python train.py --model="multi-label image tagger" --dataset="telescope images of galaxies (Galaxy Zoo DECaLS)" --train_examples=44167 --image_size=40 --crop_scale_min=0.5 --horizontal_flip=true --color_jitter=0.1 --arch="swin" --norm="layernorm" --norm_position="pre" --activation="swiglu" --mlp_ratio=2.67 --head_dim=32 --fused_qkv=false --bias="all" --qk_norm=true --parallel_block=false --inner_norm=false --moe="soft" --drop_path=0.15 --num_experts=8 --moe_every=2 --expert_mlp_ratio=0.5 --slots_per_expert=2 --shared_expert=false --patch_size=[2, 2] --depths=[3, 3, 3] --widths=[96, 192, 384] --num_labels=24 --residual_init="none" --optimizer="adamw" --lr=0.00091 --beta1=0.9 --beta2=0.99 --eps=1e-08 --grad_clip=1.0 --ema_decay=0.999 --steps=20200 --batch_size=128 --epochs=58.5 --lr_schedule="cosine" --final_lr_fraction=0.1 --warmup_steps=600 --weight_decay=0.3
Rows from expert 2 of block 3, named by matrix and row number. Rows with one number belong to one neuron. Each number is 50 + 12 x the weight over its row's rms, rounded and kept within 0 to 99. All counts start at 0. After the name is the row's rms in percent of the matrix's.
# gate: expert gate (model.blocks.3.mlp.gate, 8x96x192), inputs 96-191
# up: expert up (model.blocks.3.mlp.up, 8x96x192), inputs 96-191
# down: expert down (model.blocks.3.mlp.down, 8x192x96, transposed), outputs 96-191
gate.42 078:56 61 44 44 44 55 44 52 35 77 52 44 51 62 17 62 48 71 58 50 64 35 57 51 54 61 36 74 34 55 63 47 55 39 54 67 51 63 58 50 73 29 35 52 49 51 45 58 38 60 39 56 51 60 52 45 44 35 39 58 58 43 37 33 49 63 79 30 47 50 34 49 26 65 38 63 52 50 44 43 46 52 62 46 47 69 54 54 36 37 50 62 28 50 25 26
up.42 080:40 53 24 46 71 50 59 54 43 48 56 41 52 36 75 53 59 46 51 61 65 50 45 60 58 45 55 31 55 48 47 51 63 50 71 46 50 54 64 48 57 63 71 54 66 55 55 38 41 53 66 25 43 39 41 76 54 51 50 42 52 47 48 78 48 71 75 46 33 40 45 44 62 50 65 29 58 45 59 60 44 56 37 52 50 57 49 50 58 58 65 88 34 46 43 71
down.42 082:37 43 50 60 57 39 60 43 47 31 48 63 43 27 68 31 42 29 25 55 53 63 33 48 44 28 52 26 73 54 35 63 67 59 61 33 52 47 43 43 51 73 58 55 58 60 61 30 68 52 54 38 60 44 40 60 58 66 47 36 42 58 48 75 46 50 44 72 46 45 55 32 78 57 73 42 39 48 48 60 51 53 42 69 45 51 42 55 63 60 59 54 39 32 41 73
gate.43 086:70 55 64 65 49 35 65 35 64 51 59 51 60 42 45 59 51 61 67 52 35 63 49 32 43 31 45 74 38 74 49 33 52 58 32 53 38 60 49 54 36 58 53 55 58 36 66 51 52 57 46 70 56 55 36 46 52 50 54 45 48 47 55 41 60 45 33 43 38 60 51 71 32 53 35 74 47 65 55 45 43 27 50 58 43 56 40 71 52 39 51 28 61 65 46 33
up.43 083:69 72 53 59 32 47 34 61 42 57 48 43 66 69 37 66 50 53 52 28 51 50 62 62 37 72 67 62 32 41 57 60 42 41 62 65 49 48 50 61 62 25 41 37 39 37 29 67 43 33 36 45 39 69 70 44 57 39 56 71 60 59 63 31 44 34 53 40 65 51 45 62 43 29 34 59 36 58 34 44 69 46 45 31 57 50 60 39 36 34 35 41 35 58 64 50
down.43 088:81 63 45 39 45 45 61 50 61 65 69 50 65 55 41 73 58 57 53 51 48 43 57 44 51 30 34 49 36 45 56 32 54 42 58 73 50 45 59 70 59 61 45 50 53 25 41 51 62 55 37 66 29 50 40 47 61 34 58 59 71 55 71 34 53 35 27 41 52 71 47 73 17 62 40 58 38 53 50 42 51 34 43 43 48 57 60 65 44 37 37 42 44 58 56 42
gate.44 049:35 69 58 42 57 57 57 45 29 54 19 37 45 50 60 50 50 42 47 55 54 55 81 46 49 63 71 46 61 36 61 51 66 34 24 62 45 33 57 46 51 30 36 44 45 47 44 53 38 25 39 70 55 62 48 46 45 57 48 48 37 62 39 46 36 35 49 46 59 48 42 36 58 49 63 48 40 73 30 43 55 58 53 47 74 44 46 53 51 32 41 50 34 41 52 56
up.44 045:44 80 44 38 53 43 61 60 46 55 39 33 69 26 66 56 60 53 33 58 61 49 53 48 56 51 57 29 74 32 50 52 60 35 57 71 52 50 50 46 45 50 58 63 51 40 35 44 59 52 47 61 35 57 47 65 52 38 43 57 49 64 38 35 58 44 58 36 55 44 50 41 57 69 46 33 40 74 37 56 54 58 19 50 73 50 61 59 58 41 21 60 57 41 61 65
down.44 049:54 62 57 54 35 44 52 75 48 46 49 54 35 48 37 55 43 40 40 43 49 53 39 64 46 56 47 33 66 39 52 60 62 47 70 45 56 61 42 42 61 59 44 71 48 40 31 47 72 26 57 25 36 68 55 64 58 50 51 68 60 51 39 41 41 53 69 38 63 42 70 41 80 38 58 45 46 47 49 69 46 55 37 47 48 53 51 47 58 50 45 61 30 34 64 56
gate.45 098:64 49 55 72 28 46 42 51 48 49 52 58 63 59 49 49 50 36 66 29 69 56 52 73 29 61 43 58 47 57 40 62 72 44 73 55 40 55 60 72 58 47 57 24 49 53 47 77 23 62 66 49 48 63 57 49 52 42 30 46 45 34 27 47 44 62 45 36 46 42 40 55 46 47 51 37 45 49 30 49 64 57 46 66 54 73 39 45 49 46 48 61 39 70 48 59
up.45 107:44 67 26 36 58 28 77 50 50 40 31 34 58 29 60 61 71 49 40 55 37 72 39 32 60 42 50 30 55 62 62 40 57 40 42 50 46 48 48 53 45 52 74 60 69 38 46 39 49 66 59 48 39 50 43 74 48 42 36 56 40 65 40 74 71 57 42 52 52 28 66 46 71 49 54 53 56 48 62 58 42 37 31 58 66 55 57 49 84 50 64 77 56 53 49 61
down.45 111:39 75 35 33 63 32 75 50 43 52 35 46 43 22 58 57 63 53 40 52 49 57 34 38 56 44 44 30 57 53 74 47 66 37 45 63 41 52 54 47 51 57 69 68 75 38 44 38 55 70 54 54 54 61 38 72 42 40 40 53 41 78 28 67 65 53 49 48 58 38 62 44 69 46 53 55 57 61 65 52 30 39 34 53 67 48 52 48 83 47 71 62 46 45 43 60
gate.46 096:48 65 49 51 59 56 49 46 47 58 36 55 54 56 51 65 41 46 71 43 64 52 74 45 35 52 58 60 34 52 69 47 60 26 64 72 48 59 68 59 45 34 38 40 45 45 46 75 31 42 44 44 50 88 56 50 48 36 43 43 42 52 29 37 44 45 71 21 50 64 47 49 43 57 46 39 42 54 35 54 51 55 48 52 56 35 27 71 47 30 50 48 40 52 53 53
up.46 124:48 40 41 54 80 64 56 47 50 60 66 39 63 53 78 51 55 61 39 52 74 38 49 61 58 43 51 26 72 30 32 58 20 59 68 52 45 45 40 55 44 71 55 58 38 50 48 38 41 60 75 59 52 34 48 48 61 46 52 42 60 51 53 58 53 57 55 55 27 53 26 59 40 53 37 33 77 66 56 35 69 57 58 51 51 34 56 27 49 49 55 55 55 64 77 67
down.46 129:42 45 44 62 72 55 58 43 46 43 56 35 71 58 79 52 58 47 21 47 77 52 53 64 59 53 55 29 77 38 27 65 24 60 63 52 42 37 29 54 51 64 58 46 34 52 48 29 46 54 68 48 45 27 58 48 68 54 50 37 57 53 47 56 51 48 53 68 28 41 24 54 44 66 52 22 71 57 43 34 75 64 51 48 50 49 67 28 41 42 46 61 41 66 60 68
gate.47 094:44 60 43 41 53 66 45 48 33 63 27 48 44 68 51 64 39 50 62 50 63 46 75 50 44 68 48 52 31 41 73 46 57 19 70 77 44 60 73 54 54 28 41 48 52 55 47 69 54 40 43 53 49 70 51 69 53 29 56 51 47 45 47 32 32 42 84 31 58 63 45 39 44 41 57 41 57 48 34 49 56 62 50 36 48 36 31 57 37 36 41 51 40 48 51 68
up.47 093:48 55 72 42 19 41 37 56 59 47 32 67 29 45 42 40 35 38 58 54 27 55 50 48 39 47 56 70 39 53 66 45 78 36 33 49 56 57 55 43 51 37 42 44 64 54 50 64 59 37 15 47 50 69 52 49 31 49 42 56 39 46 48 33 40 43 44 41 67 56 75 37 59 53 63 58 17 40 40 70 35 55 40 54 46 52 30 79 44 60 28 33 68 34 31 41
down.47 094:53 48 43 37 33 53 36 52 64 67 33 64 22 52 30 51 37 61 83 57 27 46 56 46 47 54 50 58 21 47 74 29 67 33 45 55 54 53 67 47 49 47 44 59 63 64 52 85 53 48 33 60 58 75 45 48 34 37 47 60 39 37 39 35 39 46 60 42 64 59 72 40 53 33 42 68 45 45 52 63 36 49 48 63 55 42 27 63 54 57 49 39 72 38 50 44
gate.48 081:48 67 68 42 54 56 48 40 55 42 35 69 54 48 59 50 18 35 61 49 44 59 67 37 31 47 57 88 22 65 61 44 57 51 48 48 53 48 47 49 42 36 29 37 39 53 56 70 48 41 45 44 59 70 51 49 53 56 47 38 39 47 59 37 44 41 41 38 48 67 53 45 45 60 58 48 25 50 40 58 39 54 52 50 43 37 40 80 42 45 49 22 46 43 47 55
up.48 073:37 44 56 39 35 26 55 43 53 34 30 66 27 42 31 26 50 29 61 56 35 64 40 39 43 45 46 57 47 72 60 54 73 50 33 28 51 55 54 37 43 39 52 50 64 57 57 52 46 57 56 43 58 52 39 55 36 64 30 43 27 41 43 70 52 66 41 51 65 31 70 25 78 49 73 58 44 33 55 65 20 52 55 63 57 49 46 54 78 64 73 64 57 32 26 50
down.48 078:56 37 51 48 41 33 49 34 67 49 46 70 27 45 31 36 47 52 68 47 47 48 47 41 56 17 30 43 53 59 60 43 51 56 38 37 36 54 75 41 40 58 47 65 64 67 71 57 46 67 71 63 76 40 30 34 45 53 39 37 31 49 41 55 60 70 42 64 42 46 74 39 48 48 48 55 48 31 61 49 24 44 66 61 62 45 45 54 73 64 80 42 61 46 44 67
gate.49 094:40 57 59 48 52 70 47 60 33 52 53 69 50 55 72 41 36 51 49 63 59 38 69 57 51 52 59 33 64 20 44 43 56 57 82 41 70 45 55 41 53 52 39 50 49 68 45 53 60 44 45 49 53 59 48 63 54 54 56 42 46 40 42 25 39 44 61 39 60 88 58 45 61 62 62 24 48 45 52 61 43 68 41 38 48 40 36 68 38 51 26 41 45 37 51 77
up.49 088:27 35 57 34 51 64 56 62 52 39 55 60 38 41 59 31 47 55 44 74 34 41 41 37 61 44 41 36 57 40 38 41 52 65 47 30 69 51 41 29 53 46 53 66 54 70 52 29 74 40 41 39 63 35 38 56 45 69 62 44 44 40 58 53 37 64 49 61 58 57 71 31 70 49 65 41 48 30 69 77 30 62 50 43 52 40 39 61 55 63 33 41 53 29 48 57
down.49 088:69 51 43 32 48 32 60 39 68 61 55 42 46 41 34 65 62 61 48 45 41 41 45 48 48 24 46 65 41 69 63 45 38 40 32 65 41 64 57 42 58 63 58 56 69 29 61 38 37 48 45 55 46 34 55 45 49 37 61 54 64 66 64 61 71 54 49 67 39 42 57 58 25 40 36 78 52 53 66 41 40 25 53 62 48 55 64 51 71 50 75 48 46 56 45 26
gate.50 069:40 63 26 48 44 29 48 48 42 38 20 47 34 50 38 42 44 22 45 52 41 58 52 44 62 64 50 62 24 57 69 53 79 38 41 46 46 36 50 38 66 41 55 46 67 52 54 59 55 54 42 52 55 56 44 64 51 63 49 55 39 57 50 51 41 47 52 52 63 27 56 22 64 41 78 62 35 41 39 58 44 58 48 49 59 70 68 58 53 59 70 73 47 29 17 48
up.50 057:50 31 58 60 62 46 58 44 69 41 60 47 32 41 40 55 64 51 43 55 28 50 35 46 64 54 38 48 45 74 40 55 62 65 33 45 47 45 33 43 61 59 64 40 54 53 54 41 58 63 49 43 63 38 48 47 40 59 74 45 55 60 66 84 41 42 30 69 54 39 46 54 53 37 47 62 65 39 56 48 42 37 56 47 46 63 57 29 52 44 68 68 50 49 29 21
down.50 066:54 43 65 65 50 58 60 55 43 48 75 42 70 77 62 58 82 59 39 52 57 46 58 48 60 61 40 33 69 44 29 52 30 62 61 46 51 56 46 51 48 35 37 46 34 56 43 31 56 52 42 55 48 29 46 24 55 59 68 48 59 41 52 34 53 43 41 57 45 56 38 70 38 56 49 24 63 44 43 46 64 59 64 39 47 40 61 22 39 42 17 39 53 72 63 54
gate.51 117:57 69 44 35 49 38 60 36 43 52 28 44 48 46 58 80 46 44 58 44 45 72 58 49 34 52 54 55 33 61 80 35 60 21 51 74 30 69 69 78 40 43 55 38 70 47 54 65 44 49 41 38 35 68 56 75 48 20 56 58 51 53 47 54 58 43 67 27 55 64 55 53 47 31 52 52 56 49 41 52 47 36 37 47 46 55 29 64 60 43 58 40 49 67 37 55
up.51 125:54 52 34 51 72 35 71 36 35 50 59 31 58 56 44 57 73 58 40 50 64 56 42 50 57 50 37 25 63 51 45 49 33 62 54 42 34 48 51 59 47 65 63 59 56 47 45 34 41 72 80 58 47 28 48 60 63 46 54 58 56 55 48 72 68 62 47 55 41 41 29 61 51 38 45 58 86 59 58 26 63 41 60 50 67 63 69 12 65 46 78 72 40 67 56 55
down.51 127:44 63 43 66 68 45 69 36 37 46 61 33 63 58 55 44 69 45 22 45 77 51 42 56 64 50 40 32 73 46 39 59 31 63 54 39 38 43 34 49 53 56 53 52 44 45 43 25 50 60 74 47 54 28 52 42 60 60 44 51 54 65 41 56 64 58 43 58 41 33 36 57 49 61 57 41 66 53 56 24 60 55 67 38 61 58 81 24 54 43 69 65 32 57 49 56
gate.52 102:47 83 37 38 49 42 52 51 32 66 27 33 58 59 26 61 54 58 47 48 68 45 61 54 58 73 43 51 49 41 83 53 49 28 57 74 42 41 57 50 68 29 42 59 44 41 33 54 40 47 52 67 45 53 51 54 49 33 33 68 51 58 38 40 58 52 78 36 57 36 34 42 45 59 45 56 60 72 28 41 63 54 53 45 70 54 67 36 49 32 60 69 31 49 57 45
up.52 100:71 48 63 72 48 33 60 37 69 48 57 54 67 49 53 57 44 50 54 38 34 68 50 29 37 31 47 70 32 69 46 40 36 54 33 54 36 52 33 60 36 59 57 45 52 33 62 57 57 58 50 63 54 51 46 37 63 46 58 48 51 51 60 41 55 36 23 54 40 58 53 72 33 43 36 70 52 59 48 42 53 32 50 57 35 38 43 60 51 43 44 12 72 68 62 46
down.52 123:70 65 35 29 50 37 62 46 49 70 43 37 67 49 38 73 54 59 52 49 56 41 50 46 59 50 38 62 35 52 83 42 43 19 50 77 35 39 51 61 61 52 54 53 44 29 44 56 39 59 51 71 39 51 39 56 62 28 40 60 59 51 54 34 61 43 42 36 51 39 34 49 21 58 36 58 51 74 46 35 56 53 52 56 57 49 76 48 51 35 60 58 48 62 52 42
gate.53 093:46 54 38 48 53 57 52 47 31 55 35 43 54 74 50 45 51 54 59 52 70 55 80 58 39 48 48 40 64 23 55 45 44 42 59 54 48 36 70 59 52 48 37 54 55 50 43 63 39 49 48 83 46 57 55 49 48 38 29 57 42 49 27 26 60 55 65 46 56 71 45 53 52 56 51 47 59 61 37 34 65 59 59 52 67 35 39 48 48 52 47 55 75 55 67 62
up.53 094:53 71 38 52 21 29 48 55 43 39 27 49 50 52 36 44 39 32 42 49 29 65 54 42 53 56 43 60 28 44 62 44 61 42 38 47 48 39 48 44 57 48 65 55 61 49 43 55 79 57 42 65 44 57 50 63 63 53 41 62 39 57 56 31 42 35 37 50 72 36 66 35 62 46 68 65 35 55 42 60 46 50 40 45 62 57 63 64 47 54 40 38 63 36 47 62
down.53 101:52 67 40 39 40 35 49 54 41 54 34 52 35 47 19 44 37 42 54 50 24 50 43 50 44 52 40 64 33 42 80 47 76 38 43 56 53 51 56 44 63 43 55 57 67 41 35 64 63 52 46 63 48 70 43 57 54 42 39 74 42 53 43 42 46 46 46 33 73 42 65 34 65 37 57 83 36 55 44 58 43 50 51 51 61 56 49 57 57 50 56 46 54 27 44 54
gate.54 091:72 59 50 68 49 54 44 52 40 55 47 53 56 61 45 57 47 51 62 24 60 61 68 55 28 54 54 57 37 56 47 54 58 49 58 58 43 43 58 66 53 51 52 27 53 34 44 83 34 53 59 63 39 86 57 41 50 42 33 49 46 54 33 29 50 52 55 43 50 57 49 78 37 44 33 57 48 59 40 30 50 44 42 52 49 51 39 58 43 36 53 64 44 65 62 59
up.54 120:49 50 71 59 42 69 37 66 41 50 66 73 47 61 48 36 49 60 55 54 63 41 61 65 41 67 59 39 73 27 34 58 58 66 83 36 69 47 55 43 59 44 34 41 38 66 39 59 49 56 55 49 51 59 53 42 55 58 47 49 45 41 40 16 47 54 55 35 59 77 55 56 62 46 44 34 50 45 55 55 36 66 47 38 44 42 46 49 41 54 31 45 39 39 55 67
down.54 127:53 46 68 80 37 60 35 74 33 38 72 63 59 66 46 28 62 47 54 55 49 52 57 61 46 68 55 36 69 36 17 57 50 77 73 26 73 49 51 41 46 42 50 42 36 65 43 51 62 61 53 43 45 48 45 36 61 72 46 47 40 28 46 24 43 60 49 38 59 57 51 57 69 50 50 37 52 45 56 61 47 65 46 37 47 48 50 41 37 53 21 47 47 46 59 78
gate.55 110:45 42 39 30 34 51 30 69 61 56 41 45 42 39 52 53 54 50 61 50 37 44 39 54 56 59 57 65 36 65 64 61 64 22 32 69 58 65 56 47 52 19 58 49 55 43 53 52 24 33 29 36 48 54 47 45 19 42 37 48 50 46 51 60 47 67 54 49 57 31 67 39 49 51 47 50 30 32 51 70 37 49 43 58 43 61 43 67 59 60 48 76 52 42 34 32
up.55 101:36 35 42 28 42 58 28 66 61 60 54 41 36 43 55 50 61 60 54 55 38 28 35 58 69 59 53 51 45 54 55 62 51 34 35 64 58 65 56 41 51 20 56 57 53 48 50 38 30 33 33 45 51 35 43 43 19 50 51 47 58 45 63 64 44 73 49 58 53 33 60 37 44 49 43 47 34 32 56 68 42 54 53 51 44 55 52 52 52 63 48 72 57 40 45 35
down.55 097:54 63 53 74 68 49 72 29 39 44 61 41 65 63 39 58 61 43 34 46 56 49 65 53 53 52 33 43 74 38 42 41 64 70 71 43 40 37 55 49 64 46 42 47 42 59 40 41 56 54 66 60 49 36 48 44 82 59 68 53 50 56 38 53 52 26 34 46 60 61 24 63 48 54 64 48 44 60 36 26 77 61 65 39 64 60 61 28 42 28 37 57 49 64 45 60
gate.56 090:51 81 76 46 33 54 47 49 43 62 35 61 46 57 46 62 31 50 64 44 42 49 76 45 35 59 54 82 47 51 61 50 53 32 47 67 48 69 56 58 51 31 31 51 56 53 47 76 43 25 39 50 52 79 56 55 36 32 48 49 46 47 39 12 46 34 76 27 59 73 62 54 42 39 46 55 52 54 40 49 42 50 52 41 41 40 31 65 47 27 41 36 45 57 39 52
up.56 076:55 62 29 58 80 61 61 49 40 54 67 19 79 54 65 70 50 59 33 50 55 46 53 47 65 42 48 48 39 43 45 38 21 57 44 56 49 49 50 52 41 60 59 67 40 36 47 34 59 50 51 61 44 37 54 56 67 52 79 55 71 62 68 51 55 41 50 54 36 53 28 63 31 58 38 51 56 72 54 37 75 38 52 35 59 56 64 45 33 34 44 34 47 58 73 49
down.56 079:42 70 46 41 63 56 68 49 32 53 51 28 72 56 69 68 54 41 17 47 68 46 50 52 49 56 55 54 62 41 58 55 42 37 52 61 48 47 33 60 55 43 42 47 42 28 31 27 61 37 48 40 30 49 70 70 62 44 63 64 79 70 72 65 53 30 43 41 54 53 27 49 42 58 57 35 37 60 37 43 79 52 46 24 58 61 69 44 38 38 37 52 33 54 49 42
gate.57 131:44 39 52 51 61 65 42 32 40 67 42 45 35 80 60 45 31 39 41 46 62 35 54 64 55 57 42 58 51 30 52 56 37 41 55 63 39 49 46 51 61 54 40 43 54 62 44 56 56 49 46 64 59 43 55 57 47 46 60 55 62 46 59 52 34 38 59 52 61 60 18 43 28 46 61 47 60 44 32 38 81 66 73 34 43 50 39 33 26 49 50 46 63 47 36 47
up.57 120:52 46 67 51 38 50 27 48 72 55 44 54 32 42 69 44 25 26 39 43 30 40 46 69 50 55 71 83 39 46 50 63 52 44 36 55 52 46 31 44 48 44 46 32 49 54 50 64 48 27 26 32 54 57 58 49 36 56 63 54 61 54 72 63 34 24 33 53 60 48 49 40 40 36 58 62 33 47 35 63 57 56 47 45 34 59 33 65 32 61 39 28 60 35 33 40
down.57 119:46 69 33 39 46 62 45 54 61 66 35 41 25 60 43 52 38 62 61 73 42 35 46 49 69 61 65 57 27 34 59 19 29 27 49 55 53 49 53 23 41 54 38 69 48 63 59 65 32 58 38 51 56 62 49 51 38 50 48 66 51 56 53 33 44 62 56 43 52 46 59 31 46 37 47 63 55 61 67 48 46 52 50 45 75 42 63 69 51 69 58 34 63 26 46 41
gate.58 098:71 63 51 70 50 52 44 45 48 52 49 55 59 61 51 57 45 45 62 28 68 63 69 54 29 48 56 56 35 57 48 54 59 50 60 60 43 42 60 69 47 57 48 34 51 34 47 83 32 53 61 64 42 81 57 41 52 42 41 45 51 51 29 32 50 49 51 41 45 60 41 75 37 53 38 51 45 58 36 31 57 43 43 54 49 47 34 57 41 37 52 63 50 67 68 60
up.58 122:48 53 28 37 59 26 67 33 55 49 25 30 49 38 48 63 56 40 48 47 38 62 41 36 57 40 39 55 31 74 72 46 50 33 21 63 30 50 49 56 44 55 70 56 64 40 60 43 46 49 52 50 51 45 47 63 42 42 48 51 48 59 50 89 58 46 44 63 44 20 45 41 48 52 60 64 56 53 46 43 59 35 51 67 60 60 55 45 65 44 76 63 57 59 41 36
down.58 132:48 51 34 23 58 35 64 26 62 60 30 40 37 30 49 67 42 50 52 42 52 54 41 37 52 32 41 57 38 67 80 43 55 25 28 69 28 49 53 61 47 60 53 61 65 37 63 54 38 50 54 57 60 51 48 63 39 31 49 51 53 74 44 76 62 42 49 65 42 38 52 41 40 51 48 66 54 56 47 36 48 33 51 68 59 52 51 57 71 50 85 53 54 58 39 25
gate.59 122:32 45 43 42 69 76 58 47 47 59 41 32 41 59 58 74 32 52 41 56 54 44 47 41 60 49 42 40 46 39 52 39 34 33 59 73 48 57 39 51 60 54 47 59 42 59 44 49 55 42 39 58 55 69 53 63 38 39 60 47 67 56 47 50 29 47 82 51 58 60 45 41 47 59 52 33 69 44 56 41 72 53 50 37 52 37 33 43 44 27 49 62 55 52 51 36
up.59 115:67 57 66 55 25 29 28 55 51 48 50 68 48 50 41 30 57 37 56 37 50 47 53 73 38 65 64 71 63 53 55 69 67 51 51 38 56 42 61 50 49 35 35 30 55 45 49 63 35 44 51 28 42 40 52 34 51 55 31 59 40 41 50 50 60 44 25 42 54 39 52 49 52 46 54 61 23 49 33 60 36 56 52 58 41 72 65 57 47 71 45 51 42 41 31 57
down.59 104:35 52 52 57 44 84 47 53 56 47 49 42 38 56 43 54 55 61 56 71 62 48 38 47 75 51 56 32 53 44 40 20 29 40 44 50 52 46 56 52 25 63 25 72 35 72 67 60 35 65 54 72 51 61 53 40 43 53 52 48 58 49 39 41 46 61 59 49 37 59 45 42 66 66 45 33 56 60 66 31 56 47 45 65 69 41 49 51 46 65 48 34 74 55 66 41
gate.60 116:37 33 32 27 43 49 49 62 42 46 57 46 52 33 79 43 62 52 38 64 67 50 43 69 55 46 65 26 68 33 43 57 58 43 69 47 60 52 55 46 45 65 74 51 60 57 56 36 48 55 50 33 39 41 43 76 50 46 35 45 46 46 46 65 57 64 63 50 41 49 59 41 68 53 54 33 55 48 62 61 41 58 28 65 41 51 38 57 66 66 46 65 52 41 45 74
up.60 106:42 32 35 41 38 52 46 66 48 38 63 50 56 31 79 36 60 48 38 62 63 49 37 69 55 46 62 29 70 32 32 59 50 51 71 39 61 52 51 45 45 64 76 52 54 59 57 37 46 57 57 35 42 40 42 65 48 52 30 40 46 44 47 56 57 70 56 52 42 47 64 43 68 51 56 29 50 45 68 64 40 59 27 67 39 50 42 60 64 70 40 62 56 41 51 78
down.60 093:62 59 58 40 59 52 66 33 56 61 68 51 66 65 35 60 63 63 66 58 42 35 55 34 50 44 40 76 41 53 64 29 47 52 35 56 47 48 63 49 50 44 38 47 62 42 47 44 49 50 41 61 51 34 47 39 46 45 70 63 67 50 68 43 59 42 28 40 52 61 41 74 22 48 42 63 45 52 48 32 55 42 77 37 55 49 66 48 40 36 41 43 67 63 51 22
gate.61 130:46 55 74 57 36 66 41 62 38 54 64 73 45 62 52 38 34 52 55 64 48 36 63 51 50 52 55 55 52 32 43 42 53 62 61 35 69 54 60 39 53 40 30 52 44 65 50 54 69 46 35 52 56 53 42 51 53 60 61 46 48 31 60 11 36 47 51 34 60 88 58 46 50 59 61 39 34 42 50 62 37 66 52 31 43 41 49 73 29 52 23 26 44 36 44 64
up.61 142:70 52 38 63 58 36 58 36 59 54 47 37 67 47 47 67 58 54 55 26 65 64 50 57 37 50 51 51 46 65 52 55 45 43 52 67 32 40 44 70 49 67 60 39 50 34 50 65 28 63 69 56 38 61 63 43 58 33 37 55 54 64 35 60 66 45 48 56 34 35 32 70 37 41 28 59 66 67 44 26 70 33 43 66 51 56 51 31 62 36 69 61 53 73 62 40
down.61 106:50 54 58 72 51 61 43 58 42 43 55 61 67 62 55 38 30 46 49 55 46 49 66 47 50 58 48 58 51 31 40 55 54 65 69 40 70 39 48 53 62 25 41 44 28 67 36 57 60 46 47 56 50 54 39 38 62 61 42 40 36 30 48 27 33 38 42 34 58 62 44 50 49 65 59 33 29 42 31 66 55 74 56 38 45 40 48 59 22 39 11 47 54 46 55 78
gate.62 120:43 51 34 50 71 53 56 42 32 60 50 30 60 67 48 42 58 54 36 58 80 40 50 54 64 49 32 31 66 30 47 54 23 56 52 49 42 30 45 47 55 58 52 63 44 54 43 35 52 71 62 89 57 30 43 48 61 49 41 58 56 50 47 44 57 62 56 59 42 45 25 45 47 67 46 48 77 67 49 24 75 61 70 49 71 42 68 17 39 47 53 54 61 54 72 49
up.62 120:70 56 59 63 37 38 46 42 60 39 48 66 57 43 60 64 41 34 63 29 34 67 63 52 30 58 66 76 30 70 56 50 68 39 57 56 42 66 59 69 45 45 45 30 56 45 59 73 39 35 59 20 41 68 61 55 58 41 56 41 46 51 47 51 47 30 49 36 48 57 57 63 41 22 59 52 35 43 36 60 36 38 36 49 25 59 34 68 58 48 57 41 35 64 26 62
down.62 104:42 67 30 55 53 50 52 34 30 45 41 32 61 65 56 47 39 42 23 44 77 52 54 64 56 72 48 53 57 31 50 57 19 42 39 48 41 31 40 57 46 55 46 57 39 54 52 50 32 55 76 69 47 34 59 43 59 54 30 45 42 60 45 40 60 50 51 62 35 35 25 45 40 62 54 33 66 67 39 26 75 65 63 53 58 47 83 40 45 52 64 54 54 59 57 60
gate.63 110:45 48 44 45 60 54 57 57 46 47 60 54 71 32 80 50 62 59 48 58 71 53 53 60 50 46 68 24 72 39 44 51 58 53 89 45 57 50 58 53 50 58 69 47 51 58 58 46 40 57 69 42 42 49 40 65 58 47 43 32 44 47 35 55 60 62 62 37 36 63 51 59 63 52 53 19 60 58 59 57 42 58 29 64 42 36 33 57 69 54 45 59 43 52 52 84
up.63 107:46 58 56 54 56 52 46 31 41 65 34 54 32 76 20 54 44 47 62 42 52 46 61 43 53 67 37 65 48 53 70 46 55 38 39 59 38 43 60 55 66 27 17 41 50 55 41 65 41 48 51 66 61 57 59 30 42 43 45 61 45 48 37 42 46 39 44 46 68 53 38 45 41 54 55 59 53 38 31 32 57 57 78 36 58 58 59 36 40 35 64 71 47 57 31 35
down.63 095:37 54 44 61 53 49 52 63 45 38 31 58 49 30 73 50 47 39 42 55 62 64 58 57 49 52 58 21 66 49 46 57 65 51 70 42 51 45 49 39 45 62 67 51 35 63 60 44 56 46 62 31 55 62 41 71 57 61 39 27 32 50 30 73 45 48 58 57 37 46 48 32 72 65 66 22 58 53 49 68 51 62 21 61 59 50 36 55 60 41 51 61 21 45 47 80
gate.64 079:65 69 42 46 41 37 63 44 27 64 44 33 66 58 52 82 58 50 48 44 44 64 55 48 49 67 46 59 40 59 65 35 53 23 48 81 31 73 62 78 51 35 59 40 66 42 47 62 42 54 41 50 37 59 49 70 57 18 55 65 58 50 51 43 54 44 55 24 58 57 47 61 35 30 52 60 50 46 40 37 56 36 41 39 45 83 58 53 53 37 54 56 36 70 30 59
up.64 060:60 38 68 46 26 32 51 42 46 61 57 55 51 66 25 54 68 60 55 42 56 52 48 59 38 54 33 44 66 57 49 56 36 52 56 50 30 71 61 64 50 51 56 52 62 58 53 47 40 55 67 51 50 25 50 56 45 33 48 55 57 32 47 57 67 75 56 53 40 52 52 63 41 30 41 53 84 39 52 38 54 42 64 57 43 56 50 18 66 52 66 54 41 76 54 49
down.64 069:48 47 54 56 49 43 60 29 37 43 50 48 57 71 32 52 76 46 43 41 60 50 51 49 59 40 22 42 75 55 49 55 28 62 45 38 40 56 56 45 53 51 51 50 51 63 51 35 35 62 73 51 54 25 52 42 53 55 44 47 54 47 43 52 62 58 40 66 43 32 54 54 49 60 56 39 68 29 52 32 53 51 75 50 54 50 64 24 60 49 70 48 41 66 41 59